From a checkpoint of a small multi-label audio tagger: log mel input.
Rows from block 6, named by matrix and row number. Rows with one number belong to one channel. Each number is 50 + 10 x the weight over its row's rms, rounded and kept within 0 to 99. All counts start at 0. After the name is the row's rms in percent of the matrix's.
# filt: filter width-5 conv, dilation 2 (model.blocks.6.filt.weight, 320x320x5), inputs 110-131, a 5 kernel for each
# gate: gate width-5 conv, dilation 2 (model.blocks.6.gate.weight, 320x320x5), inputs 110-131, a 5 kernel for each
filt.94 099:45 54 51 39 54 51 36 46 46 40 41 52 72 46 36 45 46 44 36 55 41 41 65 59 63 35 44 52 44 56 66 46 60 44 39 63 53 40 57 54 56 55 60 29 38 52 52 62 16 56 47 49 46 48 46 43 78 54 38 44 63 51 63 35 58 51 48 54 56 33 30 38 46 42 49 54 47 61 63 46 38 57 57 55 50 71 52 64 42 45 36 43 52 57 61 51 48 38 58 53 52 52 43 58 54 37 56 61 47 46
filt.95 104:46 34 48 44 47 60 40 28 58 55 40 52 39 50 68 54 49 37 43 54 53 57 27 41 53 48 51 65 57 52 48 36 55 30 63 49 44 65 68 44 52 41 36 33 52 46 54 35 41 46 46 59 59 40 40 47 75 52 54 43 49 49 68 40 46 43 43 46 40 32 36 68 52 52 41 56 63 32 57 52 56 46 58 41 78 49 45 42 51 49 44 75 50 72 55 30 50 50 56 64 31 44 59 50 41 36 43 57 35 60
filt.96 098:45 61 43 67 55 51 59 37 51 54 43 44 48 65 49 45 44 35 54 65 48 59 43 54 47 54 38 51 33 49 49 72 41 35 66 45 64 40 56 46 43 42 61 63 52 37 35 46 56 29 54 50 62 58 67 60 55 46 57 42 61 46 51 58 49 48 51 40 67 61 51 73 60 59 52 44 48 44 52 60 47 40 40 58 60 40 65 48 57 71 64 62 48 41 43 52 52 29 67 58 50 37 30 18 47 38 42 25 43 45
filt.97 100:33 34 23 41 34 33 38 47 43 67 56 50 56 46 20 38 44 53 67 59 63 49 33 45 63 42 56 45 53 41 46 46 53 52 52 48 53 61 49 60 36 30 36 45 68 38 48 62 28 40 30 38 52 52 50 38 44 43 47 52 51 55 29 27 56 50 61 60 39 57 50 47 35 48 35 54 57 43 53 37 35 75 41 47 33 49 45 49 71 55 56 51 43 49 52 52 62 26 63 65 50 30 43 62 40 43 67 42 40 56
filt.98 098:58 50 71 62 43 49 45 47 35 41 43 50 43 37 46 43 38 43 37 60 72 63 43 32 29 56 48 48 44 61 34 60 55 51 52 47 63 54 57 45 43 40 57 43 58 44 46 57 41 60 55 44 71 43 34 53 49 34 57 53 35 44 53 38 36 47 40 47 50 60 45 49 43 62 43 62 43 54 52 51 54 54 44 52 43 40 46 38 62 63 53 41 50 46 37 54 51 51 51 47 59 36 40 38 41 57 59 60 50 49
filt.99 107:71 56 60 42 38 42 63 50 50 57 42 59 51 69 45 54 59 56 51 44 39 35 39 32 47 56 49 48 49 41 34 45 43 53 35 44 41 42 22 42 42 56 45 47 57 49 51 72 49 33 37 58 55 45 46 46 33 40 48 64 65 28 54 47 56 63 50 39 37 60 57 59 61 52 36 27 58 61 52 62 50 45 47 69 34 41 41 44 75 49 46 42 51 53 38 50 44 43 21 56 54 50 55 58 38 51 41 55 65 34
filt.100 102:52 51 49 45 51 56 60 41 50 55 44 26 58 57 45 58 31 48 60 28 55 27 57 40 56 40 41 42 54 37 46 48 45 50 58 53 47 52 38 40 62 86 55 40 34 32 51 61 52 37 49 41 34 55 59 22 43 63 56 50 42 50 38 55 65 31 51 71 66 41 61 34 37 54 45 55 64 50 42 55 36 51 54 68 68 59 39 38 53 48 61 61 38 64 43 48 50 59 43 31 39 54 71 62 62 37 51 43 41 46
filt.101 103:46 68 50 33 34 52 65 52 62 34 47 73 57 63 66 65 53 48 44 44 49 50 40 57 51 53 55 40 47 40 51 43 62 48 48 43 52 50 34 64 71 50 37 40 65 58 28 50 44 48 42 36 36 53 55 58 36 47 58 58 46 54 43 44 40 61 70 60 46 59 51 49 56 32 44 33 39 40 41 53 52 55 58 51 62 49 44 47 69 49 38 50 52 55 39 54 60 36 54 62 42 59 45 57 47 54 50 62 59 67
filt.102 106:59 61 63 33 51 59 47 49 41 45 36 45 57 38 58 54 42 53 41 50 64 56 36 40 37 64 33 27 35 61 52 46 56 52 68 45 66 43 62 40 47 52 44 55 49 53 42 67 29 48 50 48 42 36 56 57 51 55 46 63 34 64 49 53 34 57 56 36 43 57 51 57 60 45 46 55 61 53 38 39 64 51 53 57 32 47 48 42 48 61 32 56 45 37 40 51 56 36 33 47 54 59 59 41 48 43 55 52 42 65
filt.103 100:44 38 55 50 60 43 36 59 69 62 64 66 52 48 58 50 68 69 52 29 48 33 62 54 50 48 28 47 45 58 68 55 49 46 50 46 44 61 33 61 49 38 35 44 49 49 39 51 56 58 56 44 52 54 48 22 36 38 49 69 45 34 67 40 60 35 49 62 47 49 52 55 45 44 46 48 60 39 51 48 53 47 48 34 51 63 45 51 53 54 50 59 46 70 56 43 38 49 49 50 66 50 40 55 42 49 63 49 58 64
filt.104 101:41 44 47 49 46 64 46 60 68 57 53 48 49 51 69 37 70 58 61 55 58 52 49 56 50 48 59 40 43 61 59 43 60 53 41 58 38 58 60 36 44 53 58 46 51 49 51 46 58 37 53 42 52 52 45 67 42 43 60 44 41 63 47 49 63 60 65 57 40 34 61 65 59 36 76 43 60 47 49 59 53 50 64 42 47 64 66 51 69 49 53 43 46 36 50 54 31 46 51 63 33 44 73 48 37 43 64 54 63 51
filt.105 102:52 32 55 62 44 47 42 41 49 63 52 58 46 46 48 46 51 55 47 48 55 43 54 49 45 49 41 48 46 47 52 53 43 40 66 65 60 59 68 50 52 52 71 54 59 47 53 49 44 55 33 56 39 40 26 54 61 47 41 55 44 66 48 68 55 55 39 35 45 53 41 39 67 51 52 47 47 49 47 63 44 71 67 54 67 58 56 58 41 33 31 34 43 40 55 61 46 47 45 55 35 50 49 53 44 48 55 59 68 39
filt.106 100:51 44 51 43 46 52 48 26 39 64 46 59 63 47 41 64 51 49 48 62 57 57 54 40 35 50 48 43 42 48 47 43 55 60 75 47 43 26 39 34 30 62 48 23 55 58 68 64 47 49 53 41 54 60 67 55 44 62 51 45 58 49 51 50 46 49 46 54 40 41 25 44 51 42 56 65 57 41 49 46 57 61 30 42 59 63 46 45 55 55 53 68 25 54 50 50 49 60 65 38 34 48 44 69 66 40 51 48 64 31
filt.107 096:60 45 50 74 73 46 63 48 47 42 38 38 47 61 49 67 41 56 62 50 56 41 62 56 40 65 47 44 47 55 63 58 26 39 56 45 53 53 51 60 54 56 59 50 65 55 62 42 51 53 51 60 46 38 57 42 42 57 60 52 62 51 43 42 49 37 53 44 34 35 55 54 60 61 39 60 43 58 46 53 40 24 38 58 52 25 45 41 45 37 66 78 62 49 58 45 52 61 56 52 44 54 35 44 53 56 67 60 61 35
filt.108 098:59 55 40 41 36 37 46 49 42 42 46 38 59 38 42 55 63 53 73 60 58 56 43 43 46 39 43 69 61 50 59 53 57 35 57 59 52 52 33 45 51 46 31 44 42 58 45 56 39 63 57 41 60 68 66 33 50 55 56 46 52 51 65 49 74 56 49 60 41 53 34 59 41 49 47 42 62 30 56 47 54 30 44 52 47 47 60 50 57 48 42 46 37 42 32 50 45 45 69 55 46 54 55 54 56 50 51 52 68 77
gate.94 101:53 52 52 55 49 33 42 41 45 64 42 53 40 48 73 41 50 56 52 56 56 36 64 57 55 36 51 67 62 53 45 42 42 71 50 58 55 50 57 43 53 44 36 18 43 33 48 55 55 57 47 53 59 60 50 42 48 41 39 49 58 52 35 54 56 45 52 50 66 57 46 52 53 29 31 58 41 43 47 50 54 56 63 40 49 58 32 53 67 38 29 57 52 73 63 60 60 57 42 56 46 57 59 54 60 52 43 41 57 45
gate.95 100:44 54 30 45 39 54 51 29 46 45 42 41 51 48 66 57 47 47 35 48 51 28 50 37 42 60 46 36 51 54 49 58 48 49 47 61 64 58 64 54 55 58 48 64 53 69 66 27 57 59 54 44 54 54 53 39 42 54 51 46 62 41 63 40 45 57 58 57 63 43 54 56 38 43 51 29 44 30 31 47 54 63 64 65 65 63 50 52 47 43 28 48 52 63 59 64 71 37 39 32 36 38 50 41 60 54 29 25 45 31
gate.96 099:54 39 54 55 36 58 46 64 59 50 41 57 45 53 52 58 64 50 45 45 61 38 53 52 58 57 44 43 53 37 62 36 53 51 47 53 52 58 57 42 59 39 57 71 46 48 41 54 52 65 48 52 46 49 27 40 46 60 68 52 28 49 54 56 41 25 44 58 39 53 51 46 68 66 57 40 35 34 55 57 60 54 34 54 44 41 48 43 83 74 42 54 51 54 41 58 69 53 51 55 66 39 33 46 50 55 65 47 39 69
gate.97 100:54 53 43 59 41 31 62 38 48 63 46 44 54 64 52 54 29 52 51 43 58 56 52 19 42 57 29 48 57 53 48 62 59 51 54 41 31 58 58 58 62 51 36 58 65 55 62 43 74 63 50 56 52 57 46 40 46 33 49 46 47 72 58 52 42 58 53 50 33 57 41 40 60 57 52 43 49 48 39 51 52 64 54 40 48 42 43 48 49 55 61 65 56 65 45 68 60 39 55 31 48 45 59 44 40 46 46 35 48 73
gate.98 100:67 44 58 38 38 41 43 51 47 45 44 49 53 61 62 44 49 56 47 44 59 58 68 59 53 37 44 69 42 62 54 57 44 58 55 55 53 53 56 46 63 43 61 51 44 38 63 75 61 42 58 32 48 62 52 65 59 65 38 34 49 61 55 46 51 53 53 37 38 47 57 37 59 40 27 65 68 66 53 47 40 44 44 40 35 62 48 56 56 59 65 40 54 55 57 55 72 56 68 53 46 33 48 44 37 70 64 52 35 51
gate.99 105:55 47 32 44 58 45 40 50 64 50 47 45 65 40 36 52 51 58 54 50 26 49 36 47 48 67 58 66 40 47 48 48 55 56 58 58 59 55 47 51 31 30 50 50 49 57 42 52 43 52 60 44 55 51 41 54 39 44 51 65 61 55 56 52 54 37 36 63 50 47 47 47 44 58 44 40 52 45 53 45 42 51 52 56 56 58 57 36 53 38 42 50 53 54 43 59 51 51 65 46 59 70 38 38 31 65 46 62 31 45
gate.100 100:55 35 61 31 43 50 44 45 48 58 34 55 54 38 63 52 54 40 36 52 48 50 50 56 58 38 50 54 56 64 50 46 35 52 44 41 50 45 67 38 48 58 43 60 72 53 48 61 51 48 34 46 52 61 54 46 59 50 42 62 46 40 45 26 50 76 67 63 51 61 44 66 57 38 53 41 38 48 50 43 68 27 29 44 51 45 34 50 51 44 48 72 50 68 66 43 58 55 62 69 63 59 68 43 65 29 41 52 59 52
gate.101 101:47 51 31 56 55 49 29 49 43 49 54 55 48 30 47 59 50 46 53 45 49 50 58 52 52 51 43 59 55 56 54 43 53 53 46 64 37 50 61 42 37 45 48 49 58 51 55 75 52 35 58 51 38 42 36 44 45 39 47 54 23 27 61 48 48 52 64 56 58 69 44 54 42 40 61 45 44 51 29 50 54 42 52 41 44 69 49 57 35 45 52 50 43 51 55 54 69 41 59 50 62 53 60 49 39 42 37 40 44 42
gate.102 097:59 47 44 31 53 44 38 50 60 47 47 50 50 58 32 50 56 43 46 50 45 46 51 48 31 50 49 35 38 68 42 52 55 61 49 48 54 55 54 57 44 41 56 54 48 52 36 33 44 51 45 34 36 61 44 46 54 55 41 63 52 62 57 69 53 69 57 64 47 38 47 57 39 53 45 57 41 37 45 52 63 55 67 79 46 28 31 41 55 47 51 36 75 57 62 57 57 59 34 47 44 63 67 61 54 48 57 56 48 50
gate.103 098:57 53 48 44 30 60 56 59 46 52 34 49 49 48 35 50 68 59 62 65 44 64 58 62 42 54 38 56 49 67 37 63 42 38 52 36 61 51 40 48 47 36 43 50 60 68 42 56 48 53 49 48 46 58 47 40 49 58 52 45 48 55 37 33 41 55 54 54 31 49 57 49 37 49 51 45 47 33 40 38 49 45 42 59 52 55 58 48 46 36 47 37 53 36 49 59 40 37 48 67 73 66 63 44 52 65 64 53 41 48
gate.104 104:61 63 54 53 58 50 41 33 30 49 40 57 62 51 59 41 42 50 44 51 61 50 43 67 64 46 44 58 77 45 38 55 50 43 40 59 57 59 51 55 50 50 27 46 65 33 56 72 45 61 46 44 37 45 51 57 53 43 57 47 48 37 25 56 51 53 55 59 58 53 53 65 49 53 52 38 57 33 49 52 49 51 52 50 59 54 42 61 50 58 58 56 63 67 66 52 52 23 40 42 49 41 41 31 39 44 44 64 46 65
gate.105 106:51 40 47 47 62 42 46 38 40 48 56 41 56 54 62 46 49 44 47 55 54 50 38 63 53 53 51 42 54 48 58 30 46 44 40 52 51 45 60 78 25 52 66 53 44 44 36 53 42 59 53 69 54 59 50 44 51 47 47 52 64 39 48 35 28 40 63 42 46 54 53 46 44 32 43 44 50 45 53 38 49 58 46 38 57 55 61 48 41 54 43 44 52 55 37 44 54 53 42 60 61 39 69 55 58 38 44 39 46 48
gate.106 103:43 55 58 50 37 45 42 59 72 43 51 45 65 46 55 53 57 47 63 36 47 39 56 31 58 52 47 47 53 62 58 59 48 41 62 53 47 45 37 38 42 56 59 51 63 48 61 46 46 57 46 49 45 58 46 58 46 48 38 37 51 54 52 64 53 62 51 49 44 50 65 51 45 45 48 70 35 48 65 42 33 53 46 67 58 50 50 45 39 51 65 35 45 67 61 55 63 38 45 55 43 60 57 48 40 49 38 37 39 60
gate.107 099:54 48 71 59 49 36 69 57 52 49 45 53 33 36 62 47 43 45 69 64 55 41 44 58 49 64 31 55 60 39 55 53 41 54 67 36 51 71 71 57 45 50 36 58 53 52 67 54 45 55 54 62 54 62 66 67 60 46 58 62 54 44 31 36 47 57 44 64 56 67 71 60 31 34 53 64 40 44 32 61 42 64 46 44 43 46 57 77 57 32 70 55 51 55 46 62 39 57 49 21 50 44 35 37 48 63 48 36 50 43
gate.108 099:51 56 49 62 41 39 49 48 65 44 53 48 52 50 60 57 42 47 47 53 58 58 62 37 45 47 57 64 50 62 60 54 43 53 49 51 52 49 47 39 43 42 44 51 42 44 48 56 67 48 40 68 60 56 54 43 48 60 44 42 52 58 46 35 35 45 43 58 53 48 47 51 59 50 62 39 38 56 47 35 56 40 51 59 28 50 32 46 53 54 56 54 50 40 47 70 46 32 36 33 58 40 55 37 61 37 42 38 43 56