A small multi-label audio tagger, trained from scratch: batches of 64, 69.2 epochs.
Rows from block 5, named by matrix and row number. Rows with one number belong to one channel. Each number is 128 + 32 x the weight over its row's rms, rounded and kept within 0 to 255. All counts start at 0. After the name is the row's rms in percent of the matrix's.
# filt: filter width-5 conv (model.blocks.5.filt.weight, 320x320x5), inputs 0-29, a 5 kernel for each
# gate: gate width-5 conv (model.blocks.5.gate.weight, 320x320x5), inputs 0-29, a 5 kernel for each
# out: residual pointwise conv (model.blocks.5.out.weight, 320x320x1, transposed), outputs 0-159
filt.231 107 [200 116 123 172 108 125 124  80 133 104 172 114 139  81 143 159 194 149 199 147 120  91 113  96  97 125  84 133 168 105 188 138 153 131 115 113 119 136  90 113  93 135 124 166 100 119 119 136 158 129 127 102  54  79 207 141  96 119 130 117 126  68 115  84 103 109 131 125 108  98 141 186 135  87 187 120 125  90  90 117 164 178 203 109 139 104 140 118  83 109 143 105 138 112 151 123 121 146  98  69 129 144 124 136  91  90 118 112 143 156 131 188 142 169 110 139 136 109  98 139 144 147 170 126 133 191 167 114 170 197 112 162  73 135 106 175 106  87  94 102  19 137 182 144 164  97 169 110 167 113]
filt.232 096 [139 162 121 168 135 189 113  94 156 127 144 102 158 174 120 116 148 130 177 171  90 160  65 127 103 127 157 159 189 129 120  99 125 183 116 124  94 104 129  84  95 178 111 189 110 121 134 100 140 105 129 126 130 155 115 146 127  94 165 136 153  97 107  89 119 119 118 128 127 110 156 156 108 132 145 121  84 165 172 124 107 125  96 141 186 147 125 147 105 143 119 101 150  91  91 138  73 146 111 135 143 127  99 108 131 118 133 144  68 109 110  73 112 163 134 144 137 169 142 198 181  66 132  98 139 143 106  65 136 112 126 156 151 140 136 154  93 126 123 100 156 145 152 109 100 153 119 156 127 111]
filt.233 106 [ 95 139 138 165 110 142 160 127 133 133 160 156 119 127 184 107 144 141   4 165 151  71  54 109 227 104  91 111 106 142 101 183 106 191 172 182 107 130 109 151 132 101  89 181 131  90 118 156 131 103 130 147 159 153 146  96 212 115 103 121 128 126 107 186  92 111  97  89 165 109 207 147  83 132  79 160  77 124 115 115 116  76 170 169 173 120 155 119 157 170 114 228 133 135  74 123  89 114 182  99 137 149  97 104  98 148 183 152 114  60 157 151 102 157 109 122  96 146 124  67 150  87 110 171  69  78 123  94  90 126 181 105 159 120 122 139 137 143 151 201  65  97  90 103 128 144 137 136 165  79]
filt.234 097 [164 136 138  60 169  70 174 147 109 110 153 196 104 105 109  85 101 121  99 150 126 227 113 120 145 164 139 148 140 109 113  99 167 128 139 101 141  86 104 110 127  85  68 154 163 157 129 114 133  98 142  86  86 135 108 116 182 144 133 119 120 129 143 238 121 137 143 148 130 100 122 192 149 130 134 145  73 133 101 125 148 119 138 182 109 127 162 148 142 158 144 158 181 133 171 160 170 143 108 105 145  86 136 106 110 105 179 143 181 107  66 181 105 148 118 148 116  92  50 157 126 130 152  80 124 108 156  90 132  86 141 127 116 118 166 149 186 136 176 180 107 141 121 128 112 150 125 106 115 141]
filt.235 097 [160 141 106  77 116 138 151 120  85 118 117 113 145 127 169 135 104 159 150  73 147 131  83 172 134 124 136 116 151  69  84 131  91 159 134 112 152 148 142 138 110 139 110 126  57 143 102  88 150 126 167 130 153 144 139 100 114 130 137  98  50 115 112 112 113  85 152 161 162 166  74 135 131 103 159 178 124 132 186 182 145 149  86 194 162 150  95 126  49 156 122 127 121 107  74 138 117 159 158 137  98 154 116 161 101 124 153 177 104 143  79 135 102 133 159 126  73  59 129 192 135 190 127  92 140 156 147  97 110 152 110  78  93  79 147 128  74 156 121 146  77 116 104 104 124 108 104  96 147 177]
filt.236 101 [119 141  91 134 154 145 141 115 116 165 164 127 139 135  70  93  72 111  71 148 136 132 114 131 129 104 199 134 145  52 141 130 178 146  89 142 196 170 170 125 164 126 133 159  91 141 153 112 114  79 132 181 126  59 133 108 104 141 145 140 140 111  42 173 108 119  31 116 122 147  95 144 172 145  81 122  45 147 151 127 113 127 124 200 143 135 123 109 129 141 123 125 169 132 136 187 119  92 114 120 129 200 117 167 163 133 142 135  72 119 111 143 121  86 140 109 172 163 179 132  96 137 171 155 100 128  94  99 156  90 194 139 168 142 114 161 135 151  57  98 150 104 157 100 158 126 108 175 147  94]
filt.237 099 [142 166 137 105  85 127 152 157 149  76  66  75 121 134 180 195 147  98 127  77 135 138 134 190 157 141 140 107 148 146 126  83 105  99 129 121 153 103 123  76 169 123 158  53 126 128 130 148  43 159 151 131 120 109 111 172 149  96 100 111 103 121 108 126 157 157 135 158 166  21 112 129 157  87 135 171  91 104 145 162 113 119 181 115 121 159 113  76 127 160 105 163 161 102 166 153 124 123  48  95 108 193 134  74  79  83 150 161 105  53 104  86 131 181  83 153 104  76 121 108 148 135  99 114 104  97 136  83 123 180 168  79  84 120 144 133 153 149 129 115  91 112 104 156 113 150 170  89 134 177]
gate.231 098 [120 153 130 166  80 115 154 194 138 148 118 150 162 124 107 183  97 115 104 144 222 116 142 203 111  80 169 171 137 126  71 114 121 155 166 123 110 124  92  89 161 133 144 119 153 117  59 149 153 170 100 160 126  87 123 108  75 111 165 144 135 159  87  80 108 126 182  64  89 110 185 168 149 121 106 125 113 123 111  80 152 149 117 194 116 126 154  95 157 121  88 109 136 115  91 104 148 148 174 134  95  52 114 173 102 119 149 123 109 114  96 105 141 179 175 101  90 116 129 109 146 123  72  96  63 181 123 189 111 120 126 123 154 106 139  86  52 134 132 142 146 117 112 132 143  92 127 131  97 165]
gate.232 101 [122  86 166  37 192 124  58  97 160 125 114 125  75 127 141 140  83 107 154  99  98 122  73 120 110 109 155 113 135 151 131 223 139 109  95 126 138 193 101 105 115 176  79  72 106 137  97 118 121 105 124  70  56 100 154 136 109 106 117 117 152 164 145 132  54 135 113 139 159  81 145 130 124  74  78 116 129 114  87 109 146  91  65 102 174  97 129 131 129 137 101 131 132 167  96 129 168 100 135 109 120 114 163 117 114 147 123 169 139 106  85  92 176 161 113 129 120 177 142 139 135 118  96 101 125 103 129  67  70 116 167 105 113 158 119 106 162 140 116 167 116 116 164 126 125 135 142  89 110 118]
gate.233 102 [ 92 101 166 130 166 123  87 110 130 129 143 105 150 150 165 168 139 110 126 122 144 134  96 135 183 156 124  77  85 177 144  97 110  87 119 205  70  82 142 135 138 134 127 116 100  93 149 142 124 106 122  89  94 120 124 154 124 152 138 136 152 155 128 152 156  90 126  76 139 152 113 119  43 131 176 128 128  77 184 134 171 146 169 117  93 153 125 198 151 118 109 189 153 124  89  98  94  97 121 106 148 112 122 126  99 152 117 175 119 171 165 121 148 180 132 109 124 151 137 116 164 170 111 104  79 149  99  94  39 156 147 101 106 117 134 123 114 102 100 138 107 192 215 167 116 147 190 138 124 150]
gate.234 097 [137 104 121 119 178 105  91 136 108 125  97 116 133 148 163 132  99 138  70  91 127  68 129 133 116 140 138  90 143 106 108 124 130 225 122 143 110 115 165  86 105 155 215 175 125 160  74  84 134 145 138 139 150  97 120 155 137 191 188 153 162 132 133  96 131 149 144  66 151 195 125 157 152 170 102 150 144  70 200  86 154 132 137 105 155 150  94 121 177 183 137 117  78 169 135  92  81  85  97 134 117 115 165 141 112 114 163 171 156 163 155 132 108 110 162 131  85 173 121  91  87 137 121 125  88  76 135 109  74 128 163 148 163 150 124 136 137 133 101 114  57  93 140 212 176  71 186 216 143 167]
gate.235 095 [150 171 166 135 159 143 137 120  85  99 135 128  87 130 147 146  95 109 158 141  69 119 134 208 162 133 139 149 178 173 125  68  86 140 171  99 120 137 127 125 113 137 171 158 180 127  98 127 140  96 155 139 143 129  99 123 128  79  60 140 131  72  95 128 121  95 164 144 166 104 107  96 102 170 178 146  74 138 138 166 130 122 142 123 135  85 220 120 131 105 149 173 140 156  58 114 124  97 158 109 142 125  88 141 135 153 128 110 124 134 125 140  78 149 113 125 146 179 105 147 108 167 184 154 130 128 139 107 138 139 132 136  87 144 176 193  94 123  82 102 125  87  64 139 138 156 113  85  96 110]
gate.236 098 [167 113  84  97 131  95 115 162 154 104  87 160 163 112  93  97  90 120 142  90  92 112 140 114 169 174 158 133 173 135 154 113 179 159 143 145 151 104 172 117  87 184 216 140  42  78 108 137  91 131 138 133 179  71 110 210 167  78 120 148 124 103 135 142 131  79  96 130 127 128 160 118 123 138 152  88  70 122 168 117 175 197 161 113 133 126  86 172 105 104 178 123 111  95 133 113 116 163  72 148  90 213 120  85 215 124  95 117 135 157 131  95 125 125  96 205 113 126 144 101 144 142 181 113 167  97 159 148 148 156 116 134 113 132 151 155 124 137  90 116  95  98 109 169 103 163 178 139  71 141]
gate.237 099 [116 215  98 105  68 113 137 142 122 135 102  62 130 157 178 153 111  99 120 120 103 115 120  81 135 110  95 103 112 135 156  98 139 193 151 127 112 107 128 112  95 161 155 112 127  81 119 126 100  93 160 184 140 123 146 166  86 111  88 149  88 117  86 145 149 147 164 133 187 167 178  94 105 143 119  72  94 116 130 136 135  69 151 103 143  87 122 114  92 110 155 166 132 153 100 168 176 122  72 113 107 151 129 150 136 157 134 109 136 106 100 133 111 110 117 159 115  84 148 127 111 177  72 149  83 174 145 150  99  99 134 112 217  83  51 130 139 120  76  71 159  53 115 162  90 118 162 207 123 154]
out.231 104 [104 135 139 144 106 145 134  92 146 133  65  96 157 176 166 158 176  97 151 128 107 125 123 164 129 178 134 155 116  80 127 161 107  94 171 118 155 128 145 141  73 146 122 128 118  59 114 133 131  91 154 140 126  98 110  76  80 157 113 127 122  85 131 146 126 154 153 105  83 163 151  57 120 147 103 124 197 104  57 162 112 107 160 129 128 132 119  90  93 155 182 134  82 123 128 117 149 146 169  66 140 107 137 107 187  98 175 141 137 144 161 135 108 170 113 140 131 110 156 116 114 172 213 233 122 128 143 116  69 123 197 190 130 193 114 136 148 110 144 198 171  60 110 118  94  99 130 100  64 107 101 137 116 130  91 148  90 142 141 190]
out.232 093 [116  83 136 133 125 162  97 107 134 161 131 220 114 193 141  99 104 165 111 103 186 126 110 183 105 110 158  74 100 154  95 140 107 109 138 100 166 105  64 131 128 125 116 102 137 129 112 130 161  92 145 147 110 126 156 109 139 149 113 104 115 142 184 140 125 132 112  76  96 143  89 130 166 122 104 142 168  95 118 131 103 166 141 134 130 145 106 137 127 164 130 108 157 134 205 128 132 108  76 152 172 166 134 104  99 123 162 107 148 184 100 105  58 179 133 137 126 172 141 116 172 169  77 117  82  73 108 173 130 125 116 144  89 110  81 141 130 213  91 167  75 128 183 173 134 155 153 107 172  76 109 122 105 133 182 230 112 155 127 157]
out.233 117 [100 125 103  86 122  60 203 104  75 147 129 157 141 115 166  91 114 222 135 107 126 130  64 138 143 107 115  68 146 112 152 131 191 115 124 163 155 163 128  67 120 126 148 139  54 108 179 174 174 123 196 144 106 163 130 119 122 122  83 103 175 159 180 114 154 111 137 214 173  96 165 132 112 170 124 128 111 187 138 140 162 105  63 151 125 105 162 186 120 124 154  94 150  84 136 138 104  58  91 117 142 149 125 116 125 162 132  81 135 105  71  98  85 102  90 107 126 157 150 118  76  91 149 113 139 132 153  82 133 156 125 114 107 146  81 146  72 136 113 145 169  96  86  99 129 136 120 119 149 146  42 110 157 155 135 136 140  82 149 113]
out.234 107 [ 93 106  89 153 139 130 111 120 140 124  93 121 179 119 120 124  94 166 146 123 146 150 125  86 152 114 181 151 157 109 168 127 140  86 119 171  84 123 170 105 138  82 109  78  92 140  35 123 104  83 139  99  90 118 130 108 184 125 139  73 129  93 113  89  74 141 121  98 173 110 148 150  90  89 190 196 170  94  62 171 148 150 108 111 220 134 193 136 113 140 151 160 163 132 125 128 171 134 136 143 108 162 153 115 131 113 162 148  88 130 133 121 140 111 185 114 138 133 147 193 158 123 135 125 103 154 158 118 161  62 136 122 139 142 118 140  96 134 134 120 140  92  89 101 129 113 144 143 166 158  93 104 171 170  51 141 150 158 113  59]
out.235 112 [115  94  74  91  95 136 137 116 130 120 149  91 140 109  86 175 152 108 206 127 148 110 117 112  89 152 125  72 238 163 160 111 117 151 135  97 103 144 136 169 144  86 147 179 141 136 168 167 117  49 102 129 160 189  69  65 151 161 120 152 125 144 118  77 110 118 119 172 105 158 133 118 164 209 168 171 128 131  91 112 157 101 146 144 130 102 139 107 160  99  71  91  98 154 143 112 136 193 144 189 137 169  99 118 166 148 104  77 173 106 145 128 180 151  81 146 154 104 154 131 160  73 138 179 110  87  78 144  95 141 154  82 110 157  93  70 132  90 137 152 160 106  88 131 129 119 116  91 138 138  75 147 111 162 103 116  98 136 177 163]
out.236 102 [176 172 165 172 116 150 125 143 128 108 133  89 128 131 113  96 123 150  69 152 131 116 174 160  98  90  91  49 105 127 177 163 128 133 149 142  70 115 145 175 130  80 130 178  97 113 155 109 100 146 119 135 104 135 168 161 121 119 125 145 105 103 104 108 120 110 143 106 145 118  84 136  93  85 127 161 104 139 107 111 149 139 139 197  60 161 104 160  96  60 175  82 114  98 186 178 122 113 199 158 121 106  85  98 201 166 144 220 153 100 125  81 143 124 121  93 100 101 159  66 121 196 103 102 133 132  98  93 147 124 152 113 158 167 151 139 131 113 115  70 149 148 198 101 146 166 115 163 163 155 198 165 117  70 100  86 108  79 126 137]
out.237 106 [110 150  97 113 121  98 157 150 114 124 180 129 115 153  89 108 124 144 140 129 131  83  95 136 144  88 136 144 123 141 137 212  68 134  74 180 135 100 103 136 112 125 110 112 114  88  99 197 117 130 113 144 134 107 156 162 139 160  96 116 132 154 143  82 118 154  91 156 163 138 118 126 131 110 142 148  99 169 104 106  72  79 119 164 128 178  38 127  99 143 116 137 117  96 187 136 203  77  92 114 168 155 114  76 177 130 162 174 139 153 113 119  65 136 174 124 161  51  97 151 124 209  26  91 148 161  76 113 158 123 129  81  87 125  94 140 120 187 130 134 119 125 104 137 119 111 142 117 121 167 140 113 102 141  88 129 117  75 108 120]